Weights of a small masked image model: 17600 steps, batches of 384.
Rows from block 5, named by matrix and row number. Rows with one number belong to one channel. Each number is 128 + 24 x the weight over its row's rms, rounded and kept within 0 to 255. All counts start at 0. Numbers have three digits each.
# convs0: first 3x3 conv (model.blocks.5.convs.0.weight, 192x192x3x3), inputs 144-151, a 3x3 kernel for each
# convs1: second 3x3 conv (model.blocks.5.convs.1.weight, 192x192x3x3, transposed), outputs 144-151, a 3x3 kernel for each
convs0.37:125130122143158148164176162156152178144145169166178188192169163152147135151154146130126124135153142137150152104089110115113155087103134090067062067093070091108089123137142114128139113116106125140127122131138130112120
convs1.37:115119127121108116109092102152146140136143148122141151123094128097088116109092112136122108123118105125131110142128098153145109119127107100129100115148125085100114130139126125140144127144149159112119148130119136128108
convs0.38:118115111124149151133144133158145171138120133145136152160161150117134134146160156133125127123120127144137144122107143156112127157111124102113122071054085132124158132117122118108108138139129150142139154148118130140117
convs1.38:128114108109132123136142125115108093139126094125128131108103105138122151117129139114131128124128126152159145132109119141147125150143121130119104127115103134138132139108119124094117118123127110111107133119121129121118
convs0.39:166132093169136123162119126158137124160128115162137124154094074128075058138097051154127097159119071167119068149175169123176169119168146136153159121164158125163144118137141110133152086133110124120136136116125128106125
convs1.39:145102098151125119133117118113091152115098150114126152085121148074112142094127148137114116146127117156134122146153164123151134106142117127136095111132085122119080127138107140143120137139105132127116139123122150117135
convs0.40:147111143104163164160164150161135139144144137147148168105111120118113116132109114107131145141143144138124128102113130143155146152147142087128132153138111129131120119136135121108118122111097153108143101131129119140116
convs1.40:182168132175148112134112137098105136110104117136126129088098108099086106080094076118117102117123107124127112154105125152117104113133129116100127096118156121139139116126133106133107144124113099087115119128136138134135
convs0.41:101147122100143141116139138120113128105136139108118135130105122153133109136118110127106123134130112138130116140125067157106087164097093153124156157133155115130173121123109140112097119108121148151117147126111134121122
convs1.41:127108076146133112122132086115159128112132123143146145140131139126101101129107114136131134115110111113119112125125113172132109132118114121114141112085102139106137135120135112116131114118128141110116133132129125136134
convs0.42:169163162101095113107107102148144156144129142124110116157160159114114121117114114148150146151147160144145156091069047104086070144109085107101097131145148139140133128133107141135131132141136156151128149141129118130132
convs1.42:151137159144133138126135150111108100140117144138119133112100084081070069083081097142141145154155170150153162115128133086095082096107084100114114131123125164154151125135139124134138144124138146138139119121134120112129
convs0.43:126128133149150154141152130167175177159157151184176173172151160148135131145147144118117142119125121106128128124111132124117149118106134164139135106085075124120121086109134129123126140135134125153112111134116125111101
convs1.43:116102131108088119106104125138155148098147152092141151109087098096079107125095105136117128133113114131126118125165118139174133142178142139143131149146130112117104159144122127144122147130131161090125126123110115135117
convs0.44:105101116118108153104082071140151138148145150157133150167172142137153127120152117161140127145108105090099105136121126156111119149092139132154169141111100107091109106110137124105107113112121138119129132136103127138100
convs1.44:122108115132117132114112143138134170108117171127121140127127137100104107146123126178152148142110094128120115156112096175132088137130125172152128163144130119097089137103130148128125127112134123158106123134105138117144
convs0.45:122119130115133146144132118147170171147147156171166176144145112138141115169160111150104104124117119119121145144123144119123146091103127126119118102121122164134094069113147110126157128120111117135134123139115151099100
convs1.45:085077117109090114129122129160120127133137150092129152112108103097104083081086085142129145146106118159125121163146140138128148136135173102146130099140139052098134113134110127131110127125131136071124137129113123150129
convs0.46:090080097086085089088071077126135136139164165138153159150150152152158153154157148144145139148150144151151146101083112107103127124101127131138125126127115115123120143142137137144137132127122121116108134121115134108107
convs1.46:142128123141165140142132133153135146150135143165157152175161171168149157183154170144128140134125130131132134121089123099084132103088141107107114109112113131135131126142145121112129131141140105143123131140120128122098
convs0.47:114120116116144153097121143172153121165153142163154173136133102114117106123125103136120137134120126119127114156125100132130126098132153152118106139124168128086122127128112119132135119100122135164152113126127113130108
convs1.47:104075112121107143146133134110117119102124128124109088094085106082079077098061055147139112142132130140146145116156176115120138163142113143156159147149148102076096146129147121122140130122130077086138106099128116132140
convs0.48:120141128136138118127134161171164131137136107112124120151117125153151119147147137130117147158134109110123125137149124193152144139089126099111138160130097121118129162136127160133141140134146128134116113102115111108147
convs1.48:120129092129117108123109100136173129162129119132084126119112141147128138172139126132131138138132119137131135090106078193125086160116087118115137120106124144131146155120120128127113120128132121116134115116100127167127
convs0.49:138153114108154120124152132115126113105135123083132129141106145140109145124103127135143118104137118121135123127141103126144088114134091142121136098088115129137126128120135134107139141113137135133102124130066130146110
convs1.49:118118117121106115130096115134147114117131118128146126139112158140120170146151173127128124111112098119124114058112128115098117101110111143118145132113158130115128129125120134155149115141123124128130117118127109102125
convs0.50:112128106119153096141123096105138151121162146091137152097105126109120148117151166138125120124132111127141130109163136107127143135126134183089159147075155125075134145111133115072119146094167107141116104135125137137127
convs1.50:086058108120066117086078123126146096112093108115146101112117159120130146111109096131112137142123139132133136136125105136088100140115111119080177117084165153118170123162154117151139135127125131138137117149117143124106
convs0.51:135162126150166126169179155128135142134148100154181143125077109104077108140113125135132134147139141138118128116145126169189120098155097109093081127115103158135130142148130148150154115093146134111111125126131115119126
convs1.51:142150147113122134124123133162139115176136136103129132141123123178158148171181146132150139114119130121125136048076081099105088137143090138134154107103111125167143133125116127112124130120130156103121137130134143116120
convs0.52:088099158111158176156192151115100131087118178104139159100128139116120112114104109110124133118142151146159147100081157130130159126109114135151136130109124147134141134155149163127119147118110135114104123136148122135119
convs1.52:151149146139152101140153143114105127089131155121136133145137105143121105147097121136140122144142135130149135123068086137107111117117098112123126140169141144125116110129133145142139129128138143141143121131138120130124
convs0.53:134130073155139113148147139139116123144136143155139142125102097162130121167151149129140152106140159062065069201162175131157167099142133121094104113103128104104104124135140110108109144128124120125141140146134118130119
convs1.53:116109126138127120118118103137144147125129139123141129123112125136107120156138109161154144167161147105115126054106110093122132169135116143137122125128124058076087133142131124143128113114131122119128125117123137138141
convs0.54:084088063120148129142147151113122123118127126121133128098108091131122122143133135107111089114114110150151150146141139146128093119123088096105089144147138136136140145135119121128125104109099090083099110124118122145131
convs1.54:104107096155158155163157146123097111101085112122136101113106101140150147114151137124142121105122118112108113103091103093092100127112085113114127160138172166145170134143139115137153130144146122138102142161141141136127
convs0.55:149133120154147137109104095156140114166146129142123147109111127128112158139123123121127129132140144164151131083145109078123089139171112104095086138142150177138134118103120116114128136145164114086128151140121123136115
convs1.55:109111139119112159149116108077095088103115123124138140132119141158163168143161174127131142135154167098111110131137171084129164098167133149130181154146159174184187120120153131120128146143145119116112134101122144115135
convs0.56:133165163127142134134162138143114130113114110117113109101087079138142126166137130119125094121148119123114085108155151095148121128152132149126095123119160146127176116140114143115112161133148111097159102097142126077140
convs1.56:124120133108108145114122125105122146136144112110126101129141120158137168144154159115166124113149132138144119091070127083076147103146154164142143142106128157142115103151133108137156160125135090125192103124164138130161
convs0.57:151158154145142141171184146128136155125130131167172118132084109107087111134114158134134113118124128116120129121120113174142113159143110096097097110123105084106102120111132127117140119128158152134130133124125128114107
convs1.57:136125154111100138124103133142104137159125156109115144126111120143135115151138103155154138148119107124097094114073094124094096102149136138117138109120142137156153114127132124116136144113132124123095134134100153109111
convs0.58:110117115090130106077139104097144130111159116085160108134149136152160177123129165107118102133147121125117101137145142153152158146171129136088097095084091125097108136138138133105109156111133114126150108111134158125149
convs1.58:105151114089119143098126133107113139120118109160174158153140184141138172126128153143130146122143128108130124147110121146113094086144088138129160102119127125116129119137123131142122128112118131132164109135149129126120
convs0.59:089103099089112097117142120135114112111116117127149152135116132122124123147154141147116135128121118107107101143116101151131167137150180130106121144138138154146137125126136141123135137127141114128144105124151104100106
convs1.59:126132136134138133128136116115105096135139123131140106131119122114111119134133145108113117101110120123129135135132094152148115144149107122130148136145137126136123137135154115135145121132132138147140133136134132132135
convs0.60:100137157088148166131145145093103172085119181098109141146142161103121138098101104149123129139129122145134105110115178151118161144105151143140121141114165117106112149146106151103130144143136145136134129152151119123122
convs1.60:174162157168155117158143114132127129110124161131127147098111124097102127098092121138150123132141119119131127149111094135099106117101114121119108126144146152144141132142130119129115126135136125122138124130132122110115
convs0.61:115144172125162157128153128135124146147140123147140104102097116110110095133132109146144146165135136114094108135157177211180144189136099083100105133129129101127124136145106142120126136132153124136161124124142127103113
convs1.61:118114115136129154118130155157139108138132092134137107101083099158135141153159175131147141107135138136133151131060000137101053097138125145146145112121124134173162122144136150147099123120103141132108136130120151119131
convs0.62:164139094150121140153134152133136126162135101151134127076106124135125157148138140092110095111135147125124150159149148168170131181157103109114138104119171140158143110130152109129137134142157122129109096116099124132127
convs1.62:118131158155151125169147114121111124146152106116111120114115085131149117123154101116133122128123135097108116079091140060109159122142181128131165129146128110123142123137141141099143121094124145145125126121123140140135
convs0.63:104110125096136144120120138110110131113148170120136141118104122129131123111120121136102117154122111143141140193117117207137126166129161140086107150090111133146124140141124148111112144149131116148130106143128109141134
convs1.63:148132125151138130158149139100133166099131198138133158118111114114105129119124130142139131157149129115136123109104124189127118174146093122103096117099093161160147147126117142147124141120135153114128125143097124144145
convs0.64:142146168148182168167201175149134139127128107120150129129083101133102096154135124134120118148151152125119131150176170198189160160148120087063057131111086109139116145164132159142127136128139133127126104124125090111131
convs1.64:144145131128124128125127141126116099159137108113129099139099128179147155163158148144159148134156164155144150086066059118098077107123094142126129116129113113153127106115140151133129143132125163144128099140118134147126
convs0.65:133128105123138100123124129127145154135145143133143132103089095103096078111093110115081115137107118118114108129128141154172148149166129139101141162076149161146158114140099075100113124100124142117105144135095153126116
convs1.65:111102104076059091098078096113137130125132123147151113123139128106138110092115087112130116135153145154173149160115108152121115132134144097101139136149181106110153143143143136103127133113137130132124119107100131124122
convs0.66:159167152146177166170204180149127124113112113132142135131089100118086085157130139151125143140142144108105113105109101120133126101116115113090079097097072122126117126094107142110132114099128117123111135153141115119108
convs1.66:106112132101088114121113117115122126179160151134134119145116129145133116131143112148149146152153140157138142080080089065102126096134127150148152127155131122142099138134157159139142155121129147118126141122140141122125
convs0.67:124127127132117114117143125114126123111120111101117075132143097128141120132128129102126141092105193102074113158126086107083067102127072151120128100092225114062128110132116108136141118118134126128146131132124136176127
convs1.67:116139118135126099114118105143113154153133111137123141104153141142117148145124136115111115148144175134137134101067139115102141146148135149126161131167204141153142122129136119105133141118120105152128136129147122123133
convs0.68:161168163139162155176171141110140146104150139128160128109063103105084102130133136134111129144124156105099131168160165214179144143155117139109114141114111122105072136135139130136139130133147118114106120143125123140130
convs1.68:098110127097114146106115153110126115113143151105149097153116125159143157140147143128128150135128155130108124084083069105080095126132103133129139103112105119150128142143151153122112133124137148133128121124105134105096
convs0.69:072083071085088068113104090114097116117112108141140122157146157119116119110116120128121132119112129127121136094093097124134121115136108136136142119109139135110123110136123121145149099098129141124108141145135145154136
convs1.69:136140129123135136081090117123111110146133119129127113116108108128120114118109109133131128129127125131122124095084105126111127151146147111113125112121128138151156132132126133123126126125141155164145129143132122115115
convs0.70:137138112168123083128085106128136113153139100145135102123104133111118149129139139130118128102126146136140150106102075054076059093133080121119154085092165124096133098101132081107163132132125130144112154151120131148139
convs1.70:145125145147141139177143168176138120159080073152102141106133138105130119105115102143144127129135151122129143071122142093108148116121150146121116090086129111126135147134140138124169132138126136134143140141151133153141
convs0.71:103114108120129113123110112140137123132130130126114122129141134126145125109102105136109106115118123113124138170130097140100090157158155137107111101109097106101122123118128130108104144122131140136124117143133130142137
convs1.71:088107095133157136118136114124113124116125143127143137138112135111116108131119107153161160130138120112117117128129130117108122136120138152135137113115096121120112138135137149152128147136111121123097152141111131120098
convs0.72:143136142134099106120124123106116126133137098120154119120111089137117165126100153127130094122136127128132156141126108140094084161128100124120112088123183109130162123132102125150165129131156127114118147111092135110110
convs1.72:134128127145122103109142142089087088147120089124147124115126142133141148138115104132108120138125128130123101121077143120100091147150144139177172122194245120119100133126139136102167130124129121152127123096125112105124
convs0.73:123137136134126118095143142129092088130128103095163129131126120117118141139137135134147137162134129125103114098120111085140095113159114119143137134101140154130121133163152126109174161100120111141162150131132135127150
convs1.73:151158131131157163089126138117105141156149116155143066120130114121146143120137143137136134124131132121119132091080119098102129147153131124115145119134155133137151122107099135126124122125165153160121119127123133132151
convs0.74:094105113094098108093102092118126131141147127108144112123142102160178179131142146110143135126141130104112108170130146148125126132117117130152130093121095113133123126136113122144132133139131127144132131141130136131124
convs1.74:105117094101118107104126093096097122096100099131129152151147149173155175152144148129122126127132126119122128096100129081118149095116126140116121135137152163146153125118133123117124149130127119152131146137130142151137
convs0.75:131157161108138183165097131118118148083105159107111135162121117124093099106108115134133149134131127134134155140118134184117137132071161165130114158130140149142112141129110131120109114140147125149141126156145132111126
convs1.75:147127124142133108135127127137168134088107176115099141138124139125127127133131126136143122111125123129136120103099096143092065114080070125116098139148140165140143129131137155122104112110129124129103162147118137142122
convs0.76:166141148114124136151120109110104130096133160122138118113134131132110127128116143116136129128128125126117097067105158139132120168127100109128135155113141144138135109122156143119124162121130123123143104134119115143129
convs1.76:140105096153126125103120130150108105101135155152157088153158126147144146135136165118137124111132118114135111150105021120121090096161143146122145164161147117121118120140132136126111144139154131148111142156129124097138
convs0.77:116124100132137138114123123110103113100106130131140149136125130119097102143130132106095108132147120126132129167139113108114130114108163134128131167153152120105130145140140124115099119119105090107099144136108119099111
convs1.77:107086081119112105132122111159155147135122143099121124126120151114084106133129125141134139122127130142157134088107094067124141133119143116110104129129119148133143143118115139133127110117130115139131113101100141154141
convs0.78:148139132139146168133154152114144127147170143118140106088113103098129127094116118115128116132126125112126112135164102120162120142160104170150141093060131168153158146115111149100084131094126132117120104099103133115132
convs1.78:107106092102094099104095091117126139136130136144145143163136135143108120131116112127125143150149165150149156098118126062131143071132126136142145133132141142120137136137141176137095152124141146110124123103107147119113
convs0.79:137160152137152126136119123084116126094129135111131139103120107115105115121102091127117135146115134142110127145138097125145093128162102139109141134100121155089093115111123116103126167124129123147148127152144131152142
convs1.79:111131129155162159134146140153127124118121144133142121131123119094116127105090146098124181120151174114116143136117141115110153142134167146144164074129119114139135135149139147114121136109118137127119130151143121108139
convs0.80:133156188109144150153154144144159127105139144105104104125109095121133147114158151130121100175149133130115106169171175189183144137152122107153114153134153088115152106148134141135119136156151124128136085095108097124126
convs1.80:142114111123123146095097135138125162136140139140116097156160107157146144168156145164147118171164152133123122100094117126117109126138101153110116133121105150145090128163147116123121125112121089157198115094126116101144
convs0.81:144129077140124121121100112109094093193126096173125112132136091120137134138135120122140116081150120100148138155143123075114119116107068197169110157138105132121132131128099124148151131145150152126128138113087142130116
convs1.81:135120126141118110143135129155101108209118099157135175139126134154145167126147132135128134105132134128115107070105131051112162132114168141120128151149175183156128121136134141155128104129134127121115108094111123139144
convs0.82:135145151153151128185161104104116139131157151143169136102097129098098115123135130140141139139128153108100117155161167173182156150172132086106127128124143150151122103141141120126133127121144113136099100137131111125129
convs1.82:133126144111128163103131166123116124102119144111133131110108122162153166144175186127151145121134140142135138104081087072074100087123128140135115092123095132183127137143103138125113131134132157104102134140120133109110
convs0.83:128123105119120123163150126108104143117116148154134121120111086115129096141153134107099115132110119129137112145135152186139130154124124118101127171130120150159153127126128117105109120120126113119106097143126125121153
convs1.83:122111127109113116123133110129102117155143169132134132127155100119182146117154137107119124127118124113099066134099084109072104090112145122117138139129141107105121117112140141107123141125134140124109127099114124114132
convs0.84:137145110169171132168160125140156150137149130160177142136105101122100099147128159125112110126125126112111126133138136153167152138160128071079079109125104112120126113111140121113150108111138127124101136146125114094099
convs1.84:150142148147127142142129126144129122182154152133138151156113121173146132164151130158155139123130117093101107090110085090118111088132138134117124123137124117153131116124118144143129159133129171136111152140118121129116
convs0.85:118126103160163107143139098116134131141171137146172129132135127149123135119139142127120122135102125119107142140101059153139074121145099109106135121111086144147114123109128107078136125108149134131126133139109124128137
convs1.85:136148130146138130120120152133070134151111138173182184102145097090138095085107101131127127123121123145105113137150166115125152109132165128085095115113112143176162133117120137113105143134091146122143143113131147114130
convs0.86:153167156092090116110042073133147143138165179134122132128113116120097102113131136163156149151130133150163164099128135090130138086109102121108098109132130112111075129151135126143140123143136140130139149152129099122146
convs1.86:136117144097133178152165159116126141094098150108102136124114109158119124128149085122138146149123134151127134121173166155140149106062098116119157139178188166172129125115138131134162131114152123138145133129131137142139
convs0.87:133141149162169157152167153168139087143142090131156134126108124113092111117130144134125131155131148132108110156163129176195136138162125095087060132125102104131130114146146160136132133114145126132107111135143101112141
convs1.87:151121134129127153103115148109120122146115113163135084088080126151127119158146125143160139132139145148136156062089115097101122136099102124119130125129092151148082132131144153137119145125133165142116135134113131123141
convs0.88:148129119164124104139113123154111089177133083170139107134108146117106137121122137118097127101110140112135152092068115073065117082080114161144132146124151147131138113118138117133149126132138126131109145120107127122116
convs1.88:153155152130167158141153141149140123163121112160136137115141148124139140134139122136144127130138139126127136044113152064097146105123146114127115115132128145148140147131099148145115145149132129120134128130139125123137
convs0.89:097105164096127124152138090126105157101119156118136134076161149141136071170104096108140148149128095115096100117100166143141158125118126149179163206141091148123121115145157118114097125123122139115112112120130126147125
convs1.89:138137084127122080128106097133117155115153150132176105115152127135139134120117160122128119114131143121128162134068119182117117114136122122119145175154150120132141103149123119108123111138129103169120134144123148135111
convs0.90:141164177110118120151144117101105100122139115131176124125115113173157158142132150115131106121133127107086089113140181175160133164173119137133138122108110134137098113140140127128129139139154125116165134117137153133132
convs1.90:169142149128115154141131142111078130113118104102146120136095122181137151149155173124117124124129137127113124159120113136102110114159122149122155125133137148176155118176129124145141120106133133149126122132126129113116
convs0.91:146167174118158155148164196159136111123143134092127134148095108143132126133125119115101117133147148140127141146152124193181141142144129146131129122090078120128151138172158147127139140123141140108119105108131117113157
convs1.91:145140120126118123128135123134142146156146149143121106136129178159136181161135160124116149119130159109104127098102132160102113163122076131161168084115133161179155160134136109125132126115118146129119143132106127145128
convs0.92:154154155121164160130154171137107110119133100110159130107065069096094103144135118149126131168143145164100108158168168161187149139159119142111089112117153110148173144163125144152144119120139092108148111134160121123122
convs1.92:144146150144144157139149151113123171136145140131134086113068128141121163131146146122131137120125146146123162102091080088111117123141126135129158106105120141150104140147143145107135151130133126147134104160153107125132
convs0.93:143137132166138086152143121114118139120117131116116132091107112116107118132123124127104096172134065129132111129129132147147135146152141150159139158105058164141101100123141091100133118130137110109117141141124138137110
convs1.93:120100127150133150146137144126122108112117123141126135143159177133124174153120158088103128200155138153144135156131133132105140137108139162163158154144134117146133132151144132150137115119129134125133127138149129123151
convs0.94:110113103093155126097135127116122131136142129122148126126119127125122118110127105143124148152102140122108129180161147187164117147170110141108159137102079102104090132122147159101098165121108134115141124130138153142140
convs1.94:105124118115128102096131133131110187117116158159168135138116136125134121131099119124136142144140156128117125162132133168119105135153120101100138114128132178140162114153127125146123138146132116101095138104120128120137
convs0.95:108164158110155143212187169153154147127127158129122124118098114122117109128127110145128135116129143131121122151165137157167152106132137111128115091102097135115099131164136129137135142119127124106122105121151100133148
convs1.95:111123136116137143119117145144175121124132157106085138134136137148144149117161145142150141134143139132119110058117150091083127140088099136140131092108109167171134133136136133120132138144121119127127093124111124153127
convs0.96:107126129105132136118137139132124131092123131108131135132150122120147122122153125159130143165097116163127131159100146201115101183123124182124132209084107159113118136138156152121114134155126131130129137145127127140111
convs1.96:132120073122132069126118069118116113125119118132121101158139132128128115130118097132123149122107141145124139149105111210139108190157122117102101124102092114114121127122125121145118126137141125121128139120112143127127
convs0.97:119131111139130129117116128118126127122128128132133128136122107115101085095076076103112110115121112100100099111127132082133157095120123088086073091080052128117101115105107132130122137120114133133125142128122147122124
convs1.97:135133140116103117091100101141143151144150151140155145141110108123104112132120119145130142134119133134118128104122120115131124102131109079065086092063089138124121124128114158142141159162172106121139102086114122105132
convs0.98:130103126110083167108093145159153093109129161111122139137118121139157145098157150134129137103112132101140149125126127118119151102092142094138153153132131120152139109119113121116122115143133128134137122134132088115136
convs1.98:107122104105089142130122140116162158112149142111099073117107133123100116111133151121148142114137123116126120118147114142131120126105101110110146124115099138134129124127142126145138137133130130110124130135154142160139
convs0.99:152100141139111154143106161138124133150123137135130142132149129138151142149143174119139130127129130143143138116148160115169160137175155093118087103101113123107162113142121111147120138148128137144137126162137119116135
convs1.99:091073121102106097120136095137076157133098163122102157096112124107097100127119119107124128108128131112127130124120149108123132102122118127087097129101082129123112114111136134104131136110131142125127151125115141114112
convs0.100:151155141111107143103098153133132105149108073139110108133150155126158167118147141097123115116127122147135133067135119085153099111125076113113136100111117096119110117141134136150145148156120142143128105118109089125100
convs1.100:086097127105088119128120123153143122164139110152116129143151105105119105129133134151137112131134122128129122130144146149141164131113163139157128107130124086120151146135126131142128149162117115133162130140141118116115
convs0.101:117114112111125125103115117137157146100107120115117117137119126126121114117141139152125132142100128110105128145086149201082122194091124151104139120051115141112112130146147131127137145143110120123133142153124133167127
convs1.101:116114089125120101128111091123141094144145127139145115109070114129092100126107096120111135133119119146139125138089089177112087141143116157108147118078100092090145139122123114119110129136141127113124135135134146136148
convs0.102:111121135133145145148141147131121163085114184092093156156137123151142134135138126123100109147136120147155125094100182105112181099112160146120119131122145132145140141114123141114137136127113132132144107125152103136154
convs1.102:130123124121120109115118113095134148085132174110122138148143141143114142116117148120147142142142129141122114162152117158161141130143135128134142172150132149118095134124123146138123136129128123112120116118120125121112
convs0.103:162160151123063082119066108119160158149135113127091107069080126107116143119131136144134140132121129133160147137177116127140121128116134148143136113123127094098134126107144123157136129169148132146136116117125128144129
convs1.103:132116098122138132121127152154160111112098103077076120109095078101111089103107096135126103132117115150149140093109125108112151123094139145147134142112124136124145128115128131121136135139128109129148138162139137149166
convs0.104:123145111119126109116136128139143155151137117126138151165142149113116144156141149154127121117112126138089097110114112123127143145140136151141146067071117127092113137145148132122147135116120158161151133137113118117104
convs1.104:107110104101106116125130133161150116170153109146145124116085107098064086078086095100123120116126128118120131140127134127138137123165138154139138082093103108094101145121128118108139136115122121125129123118130142123145
convs0.105:140131166110125158123135146142121121119119137117122146182197191191206185169174146124129131139133122138112110147162183160160168164157157118118105106126114119134122146161136142140129127127135120126121129131137129139145
convs1.105:125114124112102112124120116106110155130128154157150137115122141127103124161139159128117137119104121138127148153127156122118144134140154118123131132111118148121123148133135132131137127122132149168142137157134122144127
convs0.106:136127147119123142128093103143121130138132175141111141141159152150168159148135105127137109096128111170147121112151192084127183133148159135128113107125127170157142121136117106119114133152117109104129119104104130114129
convs1.106:122117134079080112095111113119121120091134140132143139140173133125124128115127147114148156107136126119134138140124131105123152099157165130125144148130139133133124098128134135129159147160130166124167105111175136135163
convs0.107:137120159112113168119115164148145122134110140133121144130132112108144162103154146111090118153123109146107081146123163178131154145106123138122137200176165166140146143121107127145121103127119127104109121106113124113116
convs1.107:139099110108097120123104108083127129120144140122120119116145129102116123150124108114119133152136139139102114120161140140138120156144132119090119162134142119097122133102137136139148122134151110150157108109152094137121
convs0.108:090089088132127128140141135122123116118128132131128124101093105128124137145144145117110116120115116137134127183140152139112101086055065096091094103100087169182176154158157125109098116103104144132145148139139124124127
convs1.108:111117121136134132163157155132117142154153164136128115091098087106112120110114111131141153138136148143148143095105093104107118144103112178171149144136135131130129135133128160159133125124123132129121130122127150137149
convs0.109:143126148134136113151113102105132161137130123118136120135155149156164171131149158110110100131116101105123148132134126156141124126144135103092108138127097154134127130148110132141147131133137147099140129115101120142122
convs1.109:142125106136117101127106111159127116148144138113171192111141158101121108122119119151163133125131098142151131111124127151139115167164144127114103132095123113111147113130106101123128129130138116137145157125105151104108
convs0.110:126112121116133133145158169118118130112113126109113148116135136131140146126118120071103088088108092182160138157151161126124151163145137078097086107111066175171175141123136144123106147132130146136120130121113131138122
convs1.110:148143141121127134133115121125116118117108102126124130135122102112092110105113119147147159116117122140127144146146130110146131097159134119108121151129129128132129127133136142181168139158130115129149137146145105127139
convs0.111:118117150112137166152135145125126142093089122121111120120110104116112099120109096126111120125094111110087085169126132194132121163108132163159164167160160175171165123132120146130133110097125145149153152155135113117123
convs1.111:128132123126135126110128130079086109048064115119119124119115101108086097116099097144133139133122125138141138136101069130094071119095081129138140111113120122128124124109133140136135125123127132131133140120127130128131
convs0.112:117134174154122141149134131091122173104124147126114107158116111134116142147153174149136123131121126097092133135151169173147132156099107127112143110125169115124134159121121148122131114155159140131139116113116134139115
convs1.112:117123137144138156128143135137120095138134133111164187125102104171124128186145118139125123140136119137132123117113122132139111148125127131113124123121136122096097146127136114120145104119129118145154142122153131085111
convs0.113:121111119119125132115126125148134140137132136117124137130143127153144136158148148116132128117137131119132124105081125077095170092109172155153120124113100119112116119128120127134133140126118129143138118129135120113111
convs1.113:125132112113108101114111117139132142146135140155155133128141149119129150106114102107113121130118131152150139142125103142132104098132095127135124113129123139156130115130134133125110131129125128128133123138146123117124
convs0.114:153119119156123138127102109150159123150150145146113144139139173155142132152139147133119128089103124075075110109163142086156144116159132161115132159139225160083138133092134115111163137116111133127133129098120115133115
convs1.114:080093118095075113116098108112125107116134129143135143171108124118078068099086098113088112122111123125120128127166155110141176095135154134100162134118175085084140113139172125139144136144133113134154135123152136136141
convs0.115:144156158118152167137142143125129140072129158098121146140130128143127129138114110132124128145123119145120129146107141218144141169150165158146152163119091147147125150140136148118137151135129125142131109133150113125138
convs1.115:149109104134142105142149124086077093106096116119126116096091086085116109072089113132141141125114133141143133160134130185120113164137101159137117170128115166119108129123149147112140142115127148145130146131131124124116
convs0.116:172157139137152141104096141119128128162170171162146139117130115149151140137126129124141133120126108138128122098150117082131110135155134098091126130132137086082093105105111128117104150153126092115104142147142131157164
convs1.116:147118126141117127148136112129125163138130162154143144144117139106108119083090112123123130119132115128141139115129140087098133121086109091096098119104095130112123123132130108134100114143136146120167112090106118111140
convs0.117:138122122152134128154136112137126121141131124140130115147133113138146118110119125125124127105122130095144145160151120170150152145142172156150152130134132116163197140120114143137128113130148137114119117116119121107134
convs1.117:088102134082130154080117104119129141119118137130138152141109103103112111125096086135118115130118098136142138138151155162142142093113155129117140115146146132136159137121119135137120111110129134135125135136122151126132
convs0.118:087099134100099136135127127109117105100114129124112115156186177142151140134172131152170144165135116107070048147138153198156145162143154114156148169156172128112114130152131140142110092121121121104112124132135109108128
convs1.118:121082089118090108110121133121126125115129144148146118111152111119128088152157143133144125123117111145135128105121138141123129145135142120100125138104126112100116122108119120134129112131168145152155110126139104122118
convs0.119:125116093156136117161153158153127134171147101179173149168142145154134122132136129105105133104123127099134139091122110072145130078150123121122111086103082122131107097118148099129134123142143110148113119125106132109111
convs1.119:117154148088145142105127136159152138158142126129163169097104109099100110121101109142138131135134132141142129092147126090133145109138158108128085115105094145126101134124100128137132128128121117115135113125139120129093
convs0.120:151107092170118078141138136130140125168132103149123125128118142133125133136137141120112100129126080121142125092104094078123122101117110142130139118114119159173172119127144138141164121126152130142137123131124120118125
convs1.120:128146132130121123134151139156119073156115049112126119124101114075090071095079062139144112130126095135142119121152139126157154146156166100108126124117188141117144137121110116133155135127149130122116120125163140116120
convs0.121:131132130138127102150122094130126152154129099158151126142130135143132143144153153090114141107126148129130129092116111102153137116148134094094131063115155133146124126114147136136160133143150147125154158127141127100132
convs1.121:119123123124139129160134116110103098120126099097124144077106117103087077119126125133137127133123136137126128153119141104121176105131192118141164104105127078101133124136129129136152128140136130123144143145134143116135
convs0.122:126117097119116109117111109155144103148149171131135172140189161136161131115124153110139187122127112119131129141132126123149176148157159132145164121114142110079127117106132112120157117127132129131125135125154092118122
convs1.122:116112116123119105130114101075137172066126153146124112069120146047078077086080105126129126082097059117117126131133113117105126124128141123145154142121137174135168149116152134145138122132152154116108172102125132105159
convs0.123:143134146117128145129137128149127144124133161105117149114104103136139122134116102128120126163111116154132141158144161211158139151140128156127102214122076163113110130143151147094089146140129136140126127146157120158143
convs1.123:132138096128139100139107098099141152070136135074133117094078089078105088112103101118129125133132157123134118157143150211129124154157139144137146193144118192123130134108119138104115148119116133156111149137124158129113
convs0.124:115119130121128130131145139135118139118128127132152156192193191158167158156167155133120128131122112117085087126117136148137134145147146124119119096134121102116094140131133115134130110088120125123118121136139134122126
convs1.124:142119141118096119142118122122131132153153159140163148110093096116094087130098105117118108112099085115104105149135132128144133138163152107104108096102100124121120134129129119124126111112142152154144142141153134122123